{
  "codebook_size": 256,
  "depths": [5, 5, 5],
  "kernel_size": 3,
  "lr": 0.0024,
  "beta1": 0.9,
  "steps": 4600,
  "batch_size": 384
}
Rows from block 11, named by matrix and row number. Each number is 128 + 32 x the weight over its row's rms, rounded and kept within 0 to 255. All counts start at 0. Numbers have three digits each. After the name is the row's rms in percent of the matrix's.
# convs2: project pointwise conv (model.blocks.11.convs.2.weight, 200x800x1), inputs 536-669
convs2.37 095:124159145062112173080110155145141144148151121075128123137168178121107147112094134139114121153137147133103104082132142132145132194110170138125143141082125127108115115156154107127154115081137053131163080131230148128122139115131124128087123117124143117110124097118145149029105110176118163036142128129117129124154143110077105133082142125070132125129059122151141145130114140156144124173139129159146074175118
convs2.38 107:131135136098150145097118155134131108175130116096170140120137122117127141139176229145140118137169170087142123131144134130126098130136118126147125124100145116129223121084118152110134114154117151074164099123120099147127149113151121132146124154121126085119165111130132078089188135153112176057164145181133125162124115116253122120097132139114116120116191138103073145136121132127105135129181124115135123127116
convs2.39 084:108128143120125133178138103122127093166137131194199149139158106143130114154115095150134131142105097094124141078131132147136198000078140129187137130142137084136101130143127141209129159173104154134065142116111103099152136159108139127170144128136129095122087157125139091140128115103102058028220112149159172042116126140160109115180113132124135127123127173108103114162141144123159104115086116105127142132086
convs2.40 093:128115141147163187091144082142153132150163140119059102125140103133134122134156137105134125176150181120131145104149138126134181155189138147132094139092149130134219118161159086116133145138133169149170152122179115160151137119125126148149110173147107126142175129116153122156142124142141099157176150090170172071137078158128149120149105163134139127137138183112092162149131101127113128115171164100128141104109
convs2.41 090:138149172142123140178132117146112154152168142144136109145093161119106153111192148151089110150167187147122100083119154128166116022159157126102141182155134103107131154098132122122138130148081159094109151128153096112122137049146120098140113114125132086121093110117150099124160120111107143131179106109136113180143151102181096139170123123095112134126124130067136146121114171148142091145115134132160192161054
convs2.42 101:143133126177132102156175166127128118121107127194222115133139126138143112097093112088108146117124115172136145103162115143133058107255115147112110120155102117111112120122125120078134137198138098090123145118191118164147102100101105102091125104127117145116119124137130161178178137118135120076098129104088060217134145163150149132086128140154126130109086137052174247131120123179049148128173159115128086165088
convs2.43 115:137117124212092104182105082118150149129149138156093153125152091112148116147151132131119099190171081133128152160105127150120181151051121124124106132192120128137125137129139104159124128159104150141107124150069127103156129099153146177137145135121137142096125088131146110084144159193129149168146122117109194119138132133168142132043128149105132138150070107169138032095141123091121126140114132149128046165059
convs2.44 093:135129115115165099130200162137121106171122129117048129144109149154118155101137049116127113190163097102150114113090124127123185133124124171119106114099107150121102109112109176128121127158085091112089167144189132070137134147127152164192149160188117095135133120143120115095069150104115149196098147125065124115124114140237090123117119147123129127131019131107150099097128131160178134148111122132135088120252
convs2.45 085:125130116106210145179137067132115141122152130090182130150162143125102150130125131148102156121108091114128141123183111112120130119114157142146120133083088109132084144187157087098137134088112068185181132134112012172145141042097106126125116129104129109140148144110140118128049130110104145119144142183142115137138128098028138117155133139101092139157077169089102139170095139114124124126106122098134128041097
convs2.46 084:136137117120110130158179148123119158141093138061081109104132146162126131139125176140148110144134125099139121108109137141129150069100146147121150140152153138145144129158143145073145157130156048141059145137203158067142120056118241130160145112115139096135246135147142112186152155155129136163095141085159120123126110130146113143181132162120121122132165121130113117145128142099141121126055145175126114108088
convs2.47 108:146116136179104131092142138124121119149150118166069121158148131120118060199135077100145142167110085212109103085156136151133118065050141119122135143105138115140152125181105129140142144085167115135083146133140151108126126143128167144186121140148121128133142153143118156123163106129112072102090105108126189151131155131081110142123151149145144106111128149153094046112128125153178127108212113109124116107103
convs2.48 088:149111106119106104127117157145152076125135136074078085118100160155132122112122142100160134120122160101161116137123138081116067143114139125126112131114130155147158137084139136096128136060129131142142108127095065137146143060122110148161121138123140122128167139129119082115120138155114135255191162119109108079142117127105136123136132150150132150155153112144136141112144127154085155145139163104115102109097
convs2.49 114:106119135092134201154130105112113093090133112127023072146132157103128103089058052105127182095159142089109108146151132138148039144119138113090093138189133114122149172062127123153119153036125056109117173132137100116113157077113165088099117107131136198102136156113121146128156122138119045185173140104104111171117155114025121121119147128094121132139075158113143111154126135136091160142098139100142058075174
convs2.50 118:109129126175172092153122145143120097095126146158106123120110091074141082076107130105119145170107138150133165089124124125139119130172140120089112142148152124138078142177107144132134124144152202067171123135118131004105112069129155086155125125135135125073166179144151147142156152102140160081093132100123156193125156132133143150111119126132133138124090138096126097101139140103166134135151102082138081099095
convs2.51 084:116129126126097193165134142135140161164120119108122107106121134138153144085122162115129135180142143112133124069104134094122121048106126110135119126109141120132142118095135124098132133117113099096135087147206127139108202153148109116009145092155116097152160091113123106151158129171154145081171125179094110152113165136047139128105120130098113115139146159102173086126123151174120161111093116111119210173155
convs2.52 105:131109129190121142120127117142157161093127132143176143114122135113134116158170093086144132091095062101135126103060121108108060129110142137131116133086100172121153091188100149145133087065178123166155106136151031236133122122160098088091132144131130138124114127125143145156098126089141117044126118163182149142125167143043149123220113160177131132108129140130125157140124126156147172127218149105124095116166
convs2.53 095:119124136093153123177112118153136111102146139177141135146135110106104085142145106143136127152117097136151130091156115108126139194085132148158158126166134124150083134104146126123130148144136187089073163122096083058155133140125153128152143108140136150178060161136138096116129145072112099117149127142119129088126081129151117112089138146139117142161158155118174069159140124133061125132141128127144176138140
convs2.54 118:141137131171079202127146092126156078152116144097127143159180150170149166197142108121140142146120145053111132163175138133129057104092114117127103118125126153146187129053141122140122131108097134168108134118142145044143119228166129114098107122091127196087098102142116132166142132147152122080121152081064093187122210124112136144103113130130140135110127154140100143069146138146185111126204134136121151084151
convs2.55 086:109151145174148136196153196117107115100141114213140144132111117131113115142093105137115119110113075128113110135073144142133177202171139134133126121164086116118081151138106130114129085106109143115156156117107104118161141105113112194158102155134128112119116155118148191131142131120135102210184118204117107106130098126202116106094119112174123094152129165132121107165121158136087153128159157188119073141000
convs2.56 096:137143118123168088108129174138159134145139140078114125086079124149120150174142117107138134157141201180122117140075131168129155085155104145135127137125192109144182158087134132155118128133145092182087180130125142127109128099136138157255163162128120051141101146137151170042111130116146142099128131140201185081125093128254154128206086156168147134125193128146076075126147133092173102136025115147130083163082
convs2.57 094:127134149080255060118187071136113070145151144130181118121121132152138135140134124147132139109115096176118130146150161157134100112115163198148112138173100125129121130143155094107155150135164189208166154151119129099135131183103155153183135142126157194136123148131138148064118152179124155153063127100161094203148136150111107135172131159115132120145161141125158133135128158141053103151080142131153141094083
convs2.58 100:150125141160099112036096127138139131137125124103152155124099134105108135104156088116114109149128145117151126062118119102106135043120110152119152121137109109137020144052129132016101100148119090119171120129119112142184133100108134082114125129106141111143088136122135132147074151093118237111005166148139107155117113139147122154083126105134122161137175104156185092080153111099103148135091126150132246168165
convs2.59 099:130126106162098146124110122117118206101132119040157160114146099103130183155094172148098114096127144138105101182054121167119215154215108133143129122105073150117073150115119109102108081094093052112138125109049026204100172074101052164092114132128129108174095122125128150143117117142150152154146084230141049095130147128161137118125159109143113107134162129103160166120104126111141136109076119159120072139074
convs2.60 098:103149128153123117188166124144129153061137114145067144160150148129143099160100164122135152161116120109123140116102134135114185237154140135124130123124124139129185099230123158152125098144153115127178124142125102123102121169110201134140125166147143147137220099135122128024122136137138154113116120122121143091134210111079129121142128110093131126147044171115124095161113121082147178142096127156139157136229
convs2.61 099:133119120154133103103098134117095122159123122105137136157096144183110082197111096175147142102129123127100119185090132142144131116184138163146119128177125104115145138116121123124148136083109086155122155113096052197141128181117077172120120125123139116114128109104140142164129105156119098169122100140189099144132153116084110093141141141151108124144130163124137160129114110107112174114141158083141078089084
convs2.62 105:149126143048153147098147121153155145153093130112085098128115178149128126129153085120166126183132120092137150114156120093152213185047110164169126129121105158139243091130127104112146137066115118137090103148223146139096140072139240112106145111127142163144233133146132064174130137145143137189133115120137106034124175115184142144112174148118129137144175117138138110152145124157089176142132123096144171120150
convs2.63 098:117131125150141131095114190124137132132125124080119157122125110091121132067124117151113133125125170104143140092138109117134086162100116162088125129103099123138102140122160195071134135063111057086196145129106112130148145000121089159181134093146113142112079114144124150141122139175142090224191142127047049177127127116195138142065128160137138118161122103087159145121135135191101111139120147150142179105139
convs2.64 083:135160141157160090117132159127143087125178136169149126134121148113103158139139102127132129144145115105128125174107127147141136255218123163097149144161082131146120138064133120104160132135126190195181121122174113083162110135138148137102112176129152179097084136107139133087104120159122098221098131098094139103155138117171121139104119115102129145139125125155162141092115149135065111155102155095146100087199
convs2.65 101:113114138116151174138120155148109130144117118081153106110092171137108156093158152115126140092156139133133118097180146091127000119150119121105111138088127129120058151141137104087129118109158233092107133137171103088080137129126126085112126125138127146124095104137149115126117124102108155170126137167192161177125124113035108136183127104175152129134159109121165158141138109116169099136091104124142157075156
convs2.66 105:147131107154182108066198127109171168145131129048135156083113139189145193204139194122145106147165167159134135201055121150144147077161126132180116106139084123140067122117182107119116097209133092188128165135159124148122128138137089187174139182128130117106125134121168101112063137130140196107114128138178152045145142164137138140184120125131137122141144091133110113086135136061136122113024122154144187113127
convs2.67 096:148131124130056116143114139116162135131113132144169084114141056170158074054145112113151080081123103125131126102092135109126132104147130117091135156099169120119074123234119128117120157151144146176104103111063119179098133121142144118126128080181124147153110106149134099116129091181132148166184121109123142087131107143070141141173098152137141102128112122112147214201118113140156148117149118141112109112132
convs2.68 094:131122108187117108040108165155122143106100131187022094122127157070143147106124122103114120131122092159124135112199116153108059000132137141083091139129088124123146147128122147140101130135104137087096103122125152079134110117110127130047119094146133147093129101136111195108155120151112118116156127047082101188108117122067123129102108076125159128126015090098199085096114105106082155121174126116118184139176
convs2.69 094:104122101137104168159108136124095179093126129107171149149148114129141136102145083145117158174127135135110092148117136129146130189132109118152128111064146113126151120094130126113108129055116083111087117110232105077140130187119162094024129088111129136090074093139109106086118131124120115049136124156077128072118154106116135117061152106111125127134080130115172130109120120177123111136118128140125103123155
convs2.70 102:121142105059133112141106123110122151116145131099132097127124149137131181152136129138114116163095183051158130122138117136131183228014130107132129122149130164136116125143132100125137131097120069168156088125228198161142109132128221110166111102108125053104187140125113123126116119080122106187112136084087067070127122118092139131086106156098124132127133098103142084124133108140160130133112131162112162097252
convs2.71 097:130140119158158112097178144134135131132151115115107076182127148153126159193115061181113137137142086080131087107107134124143157091093150137142121123092134150098109139167140115170130099151120097213096206115129102185128111143102131150139129078166147128109108110112126145115145118117129163178085128081187132129125169136000135097170145117127121120159085145129102164106111119131176130127029139131136048118162
convs2.72 097:103127135073161107146180127126094140099126096175141141173126162089118162084078118135101134135167132090096085189169124113134173197037129121125135108174134133117124152108136108112117138137133150127195185101123094174150111172105135101133104172071114130129113111104133144073141103123114120052119118148103183038137043118080112102122158122137105127126158180140133056124087136108059089107108144164141155154096
convs2.73 105:120120138136113085092182126117122161119115132212126090127127023111146105105145128108128132148132088112118136130111135179144158151172112127130129147100160138117121130198110086103128139172138183170105151144083119156118086113116103156181116110119119116125092105134127137158138126140153138133053123099139158142117110144110140136166103156132116134110043133142163191119110124121183128120214121152140158149140
convs2.74 091:102119150096181137123133136111094140091122121197101092150143179108122146107167090165094080158158165139114098124116126107138120014179147125081134116183154122089117155119093094129121154086066113040095171103132102054118107140129148126090118152128135144114091117130111148174147119068100098024118101105128165110128138100135105113189146109146110115118093149108128088125118128108162110110110125138127068081135
convs2.75 080:121147116092156135174229132109145131140160120162152127119145092160147124150181144110159113196119165167141141115161142155129142190191152163145121131177188147128113125163150089110142148095154127146160165138204125107154141142137120156109145153119142122153151127142148145161165136157139077087227143157062139134115111155166127163089097173121145129135100136081134116113127138156152120158177145126140118122137
convs2.76 102:119111135129158102123094203135152214120112119072089131124074113104129140078162112135110096158136181151140123088133123138134190056146119149140138121172143110133095176064134121137123138123078059070137133118208081139147154118134070132074129091128144116134068123129137154175120136116131138126171112060105124118114147122119140142092121149136110148134130136099128180123146154131150119142088108150145078113113
convs2.77 101:110109129134125116129137159089167145100117120091031121133139127165152102198140125093133117147121141108117166143143110169132074157076130138112076117113156140149197125165126089170131139096140182099161139126146121137118109089144159128185115129113111124124140141123141104108194134136131084074243155101140167128109131113113158120152148162106131132084077145080118061077123168105173108112139163148139104103163
convs2.78 112:138143134127067094165137116117133081113145122173172104162120113121122110140096192107117156152087094207112129137129138119134112158078135097178117108157129096146123128211107127142147178162128142089079136109138186061128124162101164095105141093089119104171159141116111161146155130058097115143054119077171117234126160126155119113112140140099116136100050125158157113091115116097116140136194101054136058103004
convs2.79 093:136116107129095112068157109122127121075121136129065092094122166101126120128133177084137116132122127090155112169100149108114042050217112117105126134157103142130170125099116122116145125118100224129074120116081091119117128119140073129105121131122123116162095129129122102135098114117150128211147142073150149114140165109082142134176082109159137111109119070123123255136130134130124187123091120101117176090151
convs2.80 114:113123138149125141154183096113101141099142103156064135144127176105103101174161116129112150116125099092127144181048125138135178169173136164149132129201104135130106115064133094138136093089140183087155141130184112155160123126143174147139119153097143065122104125110139066120050125145106146167176125112165185157138188128148096112101126140151113128114104131123144108131117140126143121119115143168124132157141
convs2.81 075:112184152146183116090145068134123103114166127177139146134138155071128104123139180140104134116128157136104127121148174122133148102162165149090145180131115142141152168099129152147175118205133241162190122128020099134140115102112107132182109147104162128132163159118152115095131129144116140179107133121130121117161080129143130125127154068148141127125143121125120131163136137111088117192109164091162186122081
convs2.82 104:126121127126152183146135160139151150116126125173097083135155118088134101091101107089138112096104139160119139143169133117122131121220144114113127141115141123131166145101078103209138141102142073149109083132202126115122106073155137087074132144108112127078080138144134118187179120125111118103119132076115172118132103116076122137070110126119132132098086098096129229144114133155166147128182133090133065156130
convs2.83 095:125112110212121120123121165117149132116110108105114138110130164098109099109141123089121131166114119168159144121087118133111159201173131178114144132056151135124130129160132135099103122050100000154197131146168159124169146124130138103008128163140118139101114130137127168121063132149143109143177143081047148152125130144143138123073149147119155139137111109125146154122136140202144140132168179161125065132130
convs2.84 113:145121137150146117087161204132136101130142121186154140084101131137121079134165160089148133169121105201142135019166143132113053135139123100126119118105110125138052108155146093161126096164169160204161123133124054139156138069094100130133138166146128036149103173136110237103122151077145119155111151156125124175120082134059130151112124134132138120143058116140180101123152133102133151135073142114119158169169
convs2.85 102:119137134078129147119025131133118117146133143181076167113111183095130167141108164157128098143128128154124095122111133116135103168124126103157121136194113161125171136129142126115125116096143255131129110142139188169125156097144146131114151115170120171147220107129131133081081134157123172131155156113130154089107155140110110129120120122112139131146231124156047075208138106143068129150135125118130077182120
convs2.86 095:110131118182151188138180106140121140120113120106085123159124165116104123126181060169127119143157124089110143160172131106132123074141128143131136103125123133140171131123111104119151133086106057138132169114136087183139100163108140122070106155149137206137114083105143089178105143060107069051068140113153125046138143110052121122178136082179120124138133171139172150113106122107123133137102148114130175064255
convs2.87 103:142139130123103089092063100117141084122125119089185134124158142170132127140092146130127098104136161187133124127107124083153197118111135128152142134097128138123110145170147130128131149194112190211108093131132194130127095176156137182153119108110138184070151146136137137102105131220134244132106111126176132172118140140175118121148089120097109116126161091145114101132137129142136105123139099166132118173081
convs2.88 100:114138113103048097119088077117109127159112124127049145138178136148132156199130082175116081101147112095115142143143117164133160064109136156143136148178097109141151150154087126189135121106122117145040183141090147132108091073126137180201134102131140161118143143126159136155102131126141059158139116117212146148130135098134127096218105137179112140119062127139073132149138124068165133144089124149112116100139
convs2.89 107:133133118133125145189059115118129129076119132080058083133128130119120103124094141104138124133120182161130125192145118108137212162107128117129128145155163116125102170096153100082133185117146130177101107123075079074151123050143144129206128114055131155126067150119147088121088109166115185177124136099223177064117090109150128123142103140123135129131126131125139121118118124112189097127089101099133100092068
convs2.90 096:107132123061176103122144122131123114133132108093230163137179151106114187163141151161112141110106110132121128162128146117121088138174113141152110128112095118103108126111143116093142075107151082102136147118124182035127118189126089123135134149136147132112173110125142153148052126098138117000126106179129110185139143140130133129156136125151130129145140124119120090119111142148075098113109120158137112117107
convs2.91 098:129109132137114166120114220138161121097135127106111160130127148128143153204132099124128142125154064072136122154165111128119077067110117145157144137119065132125133115046157126084108093133126173112083112150133115123144115063125162175129131086151110089112125121113122092095091139107122114148119146134152097069125209130191090124109132106132146121164099103094180068132147130146019124113139122142109066147115
convs2.92 112:121126148137122201133142059139118122152133127134109142142128105185145128128059157137136100089170169054118087161128130142155228125065143103165132112104143098110146125050106149141147136137106142149129104123108073127133112173153147195129096167106123079139112143134116042115142099178122143141168102162124209000146122118140128123153120100081123111097231153159104077130130126121141146137142141135120160108090
convs2.93 095:119117129160154180168141184132117146097115125098174143102133108108140130114097142110121171065106150178118133143207117152126095146201101116149124078131157114105102125121143148127100128159181067130155158123177121110127143123094140090149109158129114073112131139143109247082154109099135154000122109159132127173096142122094130124116141105152143134135171139097084175114103091107137093089093119122115127146127
convs2.94 097:136150121108114127108136084141145116139164123145115145132103160074126118085136173115162153150156125098129119105086143095126163179086137144125122143193074122125110124085145141102143141076119111101190097134121062133140135088153113109187131147144135144128197152126136047064084145145115171185134152129090136111118118139084130139046113139097158131154181153141097086130147136160087143128194114080133132156120
convs2.95 087:131138144099113130108102126143093130130126130160112124136122118102138118088092067120097128146131149119108133124134131128139168249080124123147136121155119119105198108094128123131136140084131132114113101114181158160141143142141143122076113135130126136102061114115136147146179124134089121150158109124098091054109093134120110117024182096126139138123198116121114088082129139132048147136184115088129148153167
convs2.96 107:146138121205095117055069114110125195097136129174173157100132148098131154097119113101110127109137139178116127097084131085123131104107133103096134121107149162118172105147139149139130133103132097114183072129208179177129117158157035092021123103108118150074158108137137168113154121115093125000139118131090153128119103144075127128126127114122134128122191138112085060059120128134081147135183145109114073167114
convs2.97 100:153123127161092123117160111123137189126122145074095124105105037152130103111136191113114085135119106100146112074100131124143182156052131103130129124112100094134154109189118152134134105070086125067110158126087205159115142034146078182137140116132119141166162150128139075179120132115150102212146127097097120128132085156083125141080117142131146131127062127100115081123143143140155151125105096123134115107154
convs2.98 121:104115132088095083118119139161127117123139138165127106124104150129122119125093061151139097117101114086134094092097129155121088118081120167094143128227144100128086141168137109134108077068149112111181137124115164120186153074110068111132117124156116160164128134119113196132091126106120082194109092153073104050128138157082124151114137166164123130142053150128158067128128142127154147132128160140115149155123
convs2.99 102:141128133083157140083164107128118137131128136155184116138115109058110148070151152154114114132134127108122143151134118118142116110040122129138144131083160133145058118162159116129118067137130149111139100112106097084121152148126195133094126114133122130147230111112109068196120133115122209147087139094100151136122148118106116109145157115144141119112153112215142082148113133117157108119124128122126134091166
convs2.100 095:140120116109061104093112148120139097135126122150039123114157127084134162168111121144138102123111114119127130163074140140130144085116106174133153146103136134134064152089139135144128117122111072191142156150064111080169117104121152148160128091121132117092129114127133088211144120133137148223092147051090133162135134151173128144118117135137140151154062128159172149098132150114143148123078167171118046097121
convs2.101 096:140116134119131164184111113129147059176128131143161121120156132134120090125144065153129129129114109144140131098149124131124084046176118144098136122041166128131156124118102090136129144171130136174126152142173121088137113168107057116119137128133129190156065110114133129136183127159127158058090169094164127122123111135182121123126106152097137127137122124134122210100136119136153114131187105080143155152080
convs2.102 110:112138111028141095082066136098144157133120118122081138138118163083122133040161133113147089102092140089131112064062132075120164084171118097122127138080146136121209147190121162141128157111137117114122107129132126176112109068159127101175148116143131088091104148124116094123100138160122115105204141122145176158126042107136170118163113146110132138114087156122112114150127127174127112114106114138131107167138
convs2.103 103:124135135136169132064133113144141158177113132059154123090111114124152128126157174164128112057117123050127174055150127138115042062112134115122147155117083121130109122142140115105138091106168174144135127128100143135154121053126093167196127128173131154146132145132138108208146129183154179177011135104112120094137135131027135130076109128115149117163093105139135175121120148115149113147104124127120204163178
convs2.104 075:138147146117134102122102129106139135173165116157183146156113166135137123118185137107104116137117127132142130096132170130160180093076130137100118156146118131127046129140160131064157194157116000098120133117136189104165126113114118118094106083131138163115081135103151064136079138116119162175100104108099107136167129124129111145074127145140128151140098141119136071129106130159128114170152142116132156097130
convs2.105 101:126119117102116115176080126132122111113149124084107133150132110140126083173130121127110142111107107089128140119132139115148117134119122126193141137127154117127142132192129133200137118152142093136050135112106144163109110125121186150130125113053116043110066127111149073165148125105110129196140126123192149173145202122128124135156133146126126126131103129142162135110123127135039138116139124156141168137152
convs2.106 093:120132126050125158128158119120147122166122119173116125116135109127129128133065154138148109139129082116110131137131134158123198255056147113192135124176112131136164106113131122132120108198128174201154127132143114155150132165139201188164135121146134041140210131126142136071151142172113163164139136091128094119125110134189115115125098146093118139125098114150132018136124130135101139130174133172115164210074
convs2.107 101:124144146159122104085147119118102114148132113202255136137117131123143121100103138104121130111122092151134117091117130120139077090117127138141099133090104112126093133204130139114157147205172136085112108132145241140115109153118127131070123100143131135102229095109094184188174133125143111076037140154075043182120149168089127126126162108140123123107108172119172065149131124122095167114092154105126106142130
convs2.108 123:118128145067111123133081158134135127144137122070187113095095134131109138156137080136152129117083135152136134134100123136136093132216136122198132121121161118123104104016139114126149142073119123158157142118157102058128163138126134147156125109119123008181128123124113150150079108121119134120148112124098140055129142138153130124122158173151130109146255126118096167149136115141131098123116127148139176109147
convs2.109 092:127139120115132091140167132132122118123146124157206154158120115075112083112104114106090133119116076074119097135140134127153162255123116156106148121108114099150125140153152154147118109110106176114184117133233148123130111099095155136096140133112118160140142129127135071142165113134088181181171120106098110079134142137108107132024165093131097140137117175152150115156121119159039126147120146131124091150155
convs2.110 100:134133141162114121094110184107128149119146143102160160124120127070126109114154158128111138115087124114115132133086131119114065083090129113129154121067129141119176158125135181124135096089103028089141118125105101157143116059157096154156131134120123149131200139130137111166124141122120076130173124095106134118135115142167144146132133141168135121119207140113116090135134132133075157131136168189139099115107
convs2.111 103:131140131206217080161160123123120130079117132087130129135096097141122075116125155104105085134110106151124133111133135152105144201164136131123118133091078138106107127203144141137125130115162171085104173125097104148090125118094093245216119150138129184188105106112136181115064108105133154176084105178151133110124112117116108129196115101143136133111112111134096107154129142130127102114130116132124215133153
convs2.112 090:114130119109099148141112131116141085163152151208233132113118146125117140091110145128132109158131106180125132149171108139136082051136113139118112138120120117134066144135128126115100203154127177102134117138173199048115135117108074127138136127121108208130078155140123127094174120138110144202151125086087121176139089126115115148032093155099144144135097093131164117154128133132114137139153118126115127125117
convs2.113 119:132120120100152171095147134118116103115130113137128138113145137134121140160122155138116100167137149109129102148081123157130114172129120106144154118126118151113128146123103133141118132144117154138129124128120104185108136218147064131111117157099138118143113112127135112124135107141113120105185123140102145139137106106067119108143066128123123118129173128135158094153136125121122116113096118207133166078226
convs2.114 104:113139118093101180086089096135106117085099128110091087099105121139103133063114162112127143163128191113127135170133129129133153112167123176150114137046124140147120096084135110145130088046108147164168124110061067149115139128138163096176119131109131146135145085115121070137120127124135186162178112158139120041137098095065130120162159133153119120130074121119139167145138129136164125127106169121131205123153
convs2.115 088:138130154124180125133147102140096142151136133141130164163118136158123146135136052147115108133165113096103108101150142148157101026121114138116109135140090083142139159152125142151116143079128104065085156137077109148126110140135086115145127101138130214145025103104143111194169125073119097101138096136138114099117139112101085102164123093147134116118200178122112132133102137139100083106162115139134160100184
convs2.116 117:108128123135165113156201131114134164110135126065120123107166162122121127128160122120133117102085161188119147150138132104129206203130124116113114120038173142137134108180130110113139108097110045117197144121199184137116138127125176131111125135109129139050204114125094134172160125135131129054113111076112163115136160118164135127172146109108153142131139124089072051145113144140204090126133137166148054112198
convs2.117 103:133133108070152150128168102133110106157133108087035146154170140128130143145067180159109126118176125148123109150132144108159095222165146157123142117084129137125162085115140139091132114108121159158166146104143118174105152118145140194123117181138138175118219133122123115011133116140108197085199121209154126109151111131205102110126118117095116103128167101130125133180110148188071140127163139159131071178029
convs2.118 121:105119142234146127051146134121132129136133130137186131145133090116122105152151150094112159119111186176110124062148138139113177101109130110123140130041113146123035127076147157118131111175104091174165153130147067170123132162130112141122118150120127103147070134132141146150070118096135166091081145131124164189122120111152132104138142083107108122122121118165106166149119141110146102119110140176135077109130
convs2.119 087:139134118091104072098176116109126140107139150149183117130084183167111119166085101100131151166116121167134134120108121119125194254088135123140143144085132164127148118139095105112132126188156202134109121145243198222112131185142151148115143158118138132080196133127129190073148127069134139149018134104155105081116129122118132145143136137127123152116129134150116007141152108090140148119111141121110112158141
convs2.120 096:128136135086121156183118133116152114082129124136119157140106132111126058176137170119144104186122076179112157159096111097117156091146144138134129141123130119132133154149112140096125139164148084152101128125052075048122135113126161147222123105144141065136180147148124087078140125176132131121246123163152138099140129134194134149159094168149137140145142156101120040203135132126100201124092145107128116173019
convs2.121 069:105096123157111154145155182139133122090091122138179128128119092164145102145054111121129149140112064117108162191135082132105138203185090113106092062115136117120118132154114108122100107106129078153103133119173136175128164165132111135101116112115104142140135102154093166129111139172117120123197110087169121172108138110112125118121152148133109115113085121111119071163113098132094143080161134199120144077120
convs2.122 087:115126124111113087137131162127131112133098140131135130116136150190106125145081151123119141082123151053117123106102089137107114212083099129150150102085135125142154104106131130121113129131140124128110104127194110146154100103125167137133126122141123141128076148123098107074092122123111140098100130163151094118110173116234112109153150108109137145120170133117119142101145115171101144115163110133130109157108
convs2.123 091:139139108140153094122136112120124137124144134121192146103165120178152155103140136119111157031134166152123153122163130137134109114150110116159150132126137119143064140118145105128133175103082101068147119129083131088138114092101149091086101155121121100105002139142108138142149141106139146189092109187153132098106124129185131108138141107157120131121143124118114225100139127121183117136146125116115084155041
convs2.124 122:110137115135102121120080193124153064057122129144111134124135143120151086119110106120149144122139086072118131143127128138127000157109123120134130123140132146130164125144109132185106107076131200105125125123072081147131109156118098099092132127130128131134159141119154159137178135088149055113143142146124149110134154114030140120192133148151143120122091135133198117087133164090077158131093156057126110100159
convs2.125 090:128131159104178151144142147150125108164129118194167171131191130128117141185097124162141142097127157190131128186131136142148129243225124121118126122122140158133159115077130115132127149137123143103187111126077142142129137152150080133088132156145138225147115117136137214076154144147128153091087136156104121197139098140171112123090142121114132142118241152172092233107123139149107104122182131167141072167110
convs2.126 112:136124116110110125121110168130144139124122144069095113128151123117147124134149121148112129121128133135145136115172127121117133065122139126165139110049144093133188140096115137107124119122155017160087141136045110204106131079144094138166135102121124163133049110132137085122105129161154136109111131153174133141109124115099152136152148091116136117119136145157088230120144126154117115144081148134140170131135
convs2.127 109:144135128125152113139170165151114081118089137153105098080144138141106094067095111102118108127137148151144139121200136127118126141136113132127127111094104103125078101117128140085130106154139106121168141123222122183146105095115164165098125138122109152122119122114133119083081117098114144115192118107134082110128060150216097131090117117114129118123046056064179077145124110147088091139073120146129105134044
convs2.128 105:125139147135170130128119105112124159088127136074154112161098134138113120168143140131132115099100119146111131063166136144125147063133137075105128131124109104125129127087085120143126158099146114149151119123232109117122119211113080102071127168111127130126065115120157172180168118041123130066055126144171175184128088102051142117126078104148144113099151132091093173131112107123181096136074079093123113028118
convs2.129 100:115122157063177135214183096126108137088140098110183123171130172132126082158106138146121132129103115151119114208126123131128132191168143129120123107174117126109169115195112124136127130130128101098134149127103115052129138143129143126116115158117130110124136155115132162072052103128081123067075101176209131085132107118129112104151138124127107099107170134132091127131107138144160105110166072115138060101083
convs2.130 096:111125134159164152157157145137099173147130116073111137169194129147097110099126165167117146139104153255098123165184132152135157105159131163128116128141110107129132160140082112158116152118109015161156124102097125136117130104123103172150100123151140111131125140107118201109136119186112061110165108120151135121110060105131119124121126152123121107113128153132132132121113135119134132132160136190131079077127
convs2.131 106:140128126171089097097127086125128101149131144154068144144184097108133191075151031126137141120150117157137123141156123097114125045125118154113101146128150124126123121128126139200121146120133155198142123146085161154155114151144051125022152123198124199107084120132158168137169132177122116122137125101112147169132118129090133136114111130130140135126072120140130237098121153126134132122192140102126059201135
convs2.132 115:126123125083095089157111150140127123150115111117000124136156152171132150172110075126141130100143149162120133113101119130145105189154135106103140143029169147126184118159096132216161117090137077164084144116127078155091076091144186087155116151146143082122179173111142152173121112040149134150157130168255167144125125099157136114252123140116118122119149127133147166129116133155143125132097115137135059103129
convs2.133 108:125123130156134109077109126156114171149131130058117143148102090135136139118149143151114115084145184107126142140142126102143163175229126216149118125166117118137056120101163147115108115091127207109216119136043090181151126056140094147162118105158149203167073126114143141153191136114140112151144118118088111171135092129185149122081131095154112129149159137121116249109126128136156124120118134138119107139071
convs2.134 115:146141128098133023061134091129131167165118130137184122120112102184133154174155154126149108087117121076128145145119134127141144096194126119083124134113152136116095113158135114099124160177104107170156145133127187132159064130071100164109113112135125148108159079130117089168069144100148165127083140072086119131130136146197148135129089109144143137149105114121104135103131135152190135126118151199129105106120
convs2.135 088:135115139065097041090107127126147141127137133165162095109109161141137137109123084136120092097122155124138133040105117119112226106125137117085158138159142133125077160163142120108144178153163056114137112128131214127141120078094197066152147101133130060089132109121123092156166138111102170165071135085121092139111091136165120145126132142094142137126119098092213110122150118142181126116124117150150124148145
convs2.136 108:137106142209151183154105171120120181080136110100185163137118110104096126115147098109123154112147131126114135095148124111135190080126121125150121113084094140138084133115134119043145137174107008147131116120156109177129118093126097157106130125113125194119069167121106110125087126110118127093150119153157086076129163109088123129187160084123104128134155168137159151163117130116112109130065122145126068117135
convs2.137 107:145114137133111126150089140118121117130120132145082117150156150082107091127071144125130127188118100184136112157192136145116204145133124109123142137143143118116173133084109134138123127105122134064019133114083180102109138076125126131146126096114112229106009120124137140082114124145091135200053110138134114154138111118122117119051143166080122134136113138138093188124113114150105108118168082059132111144111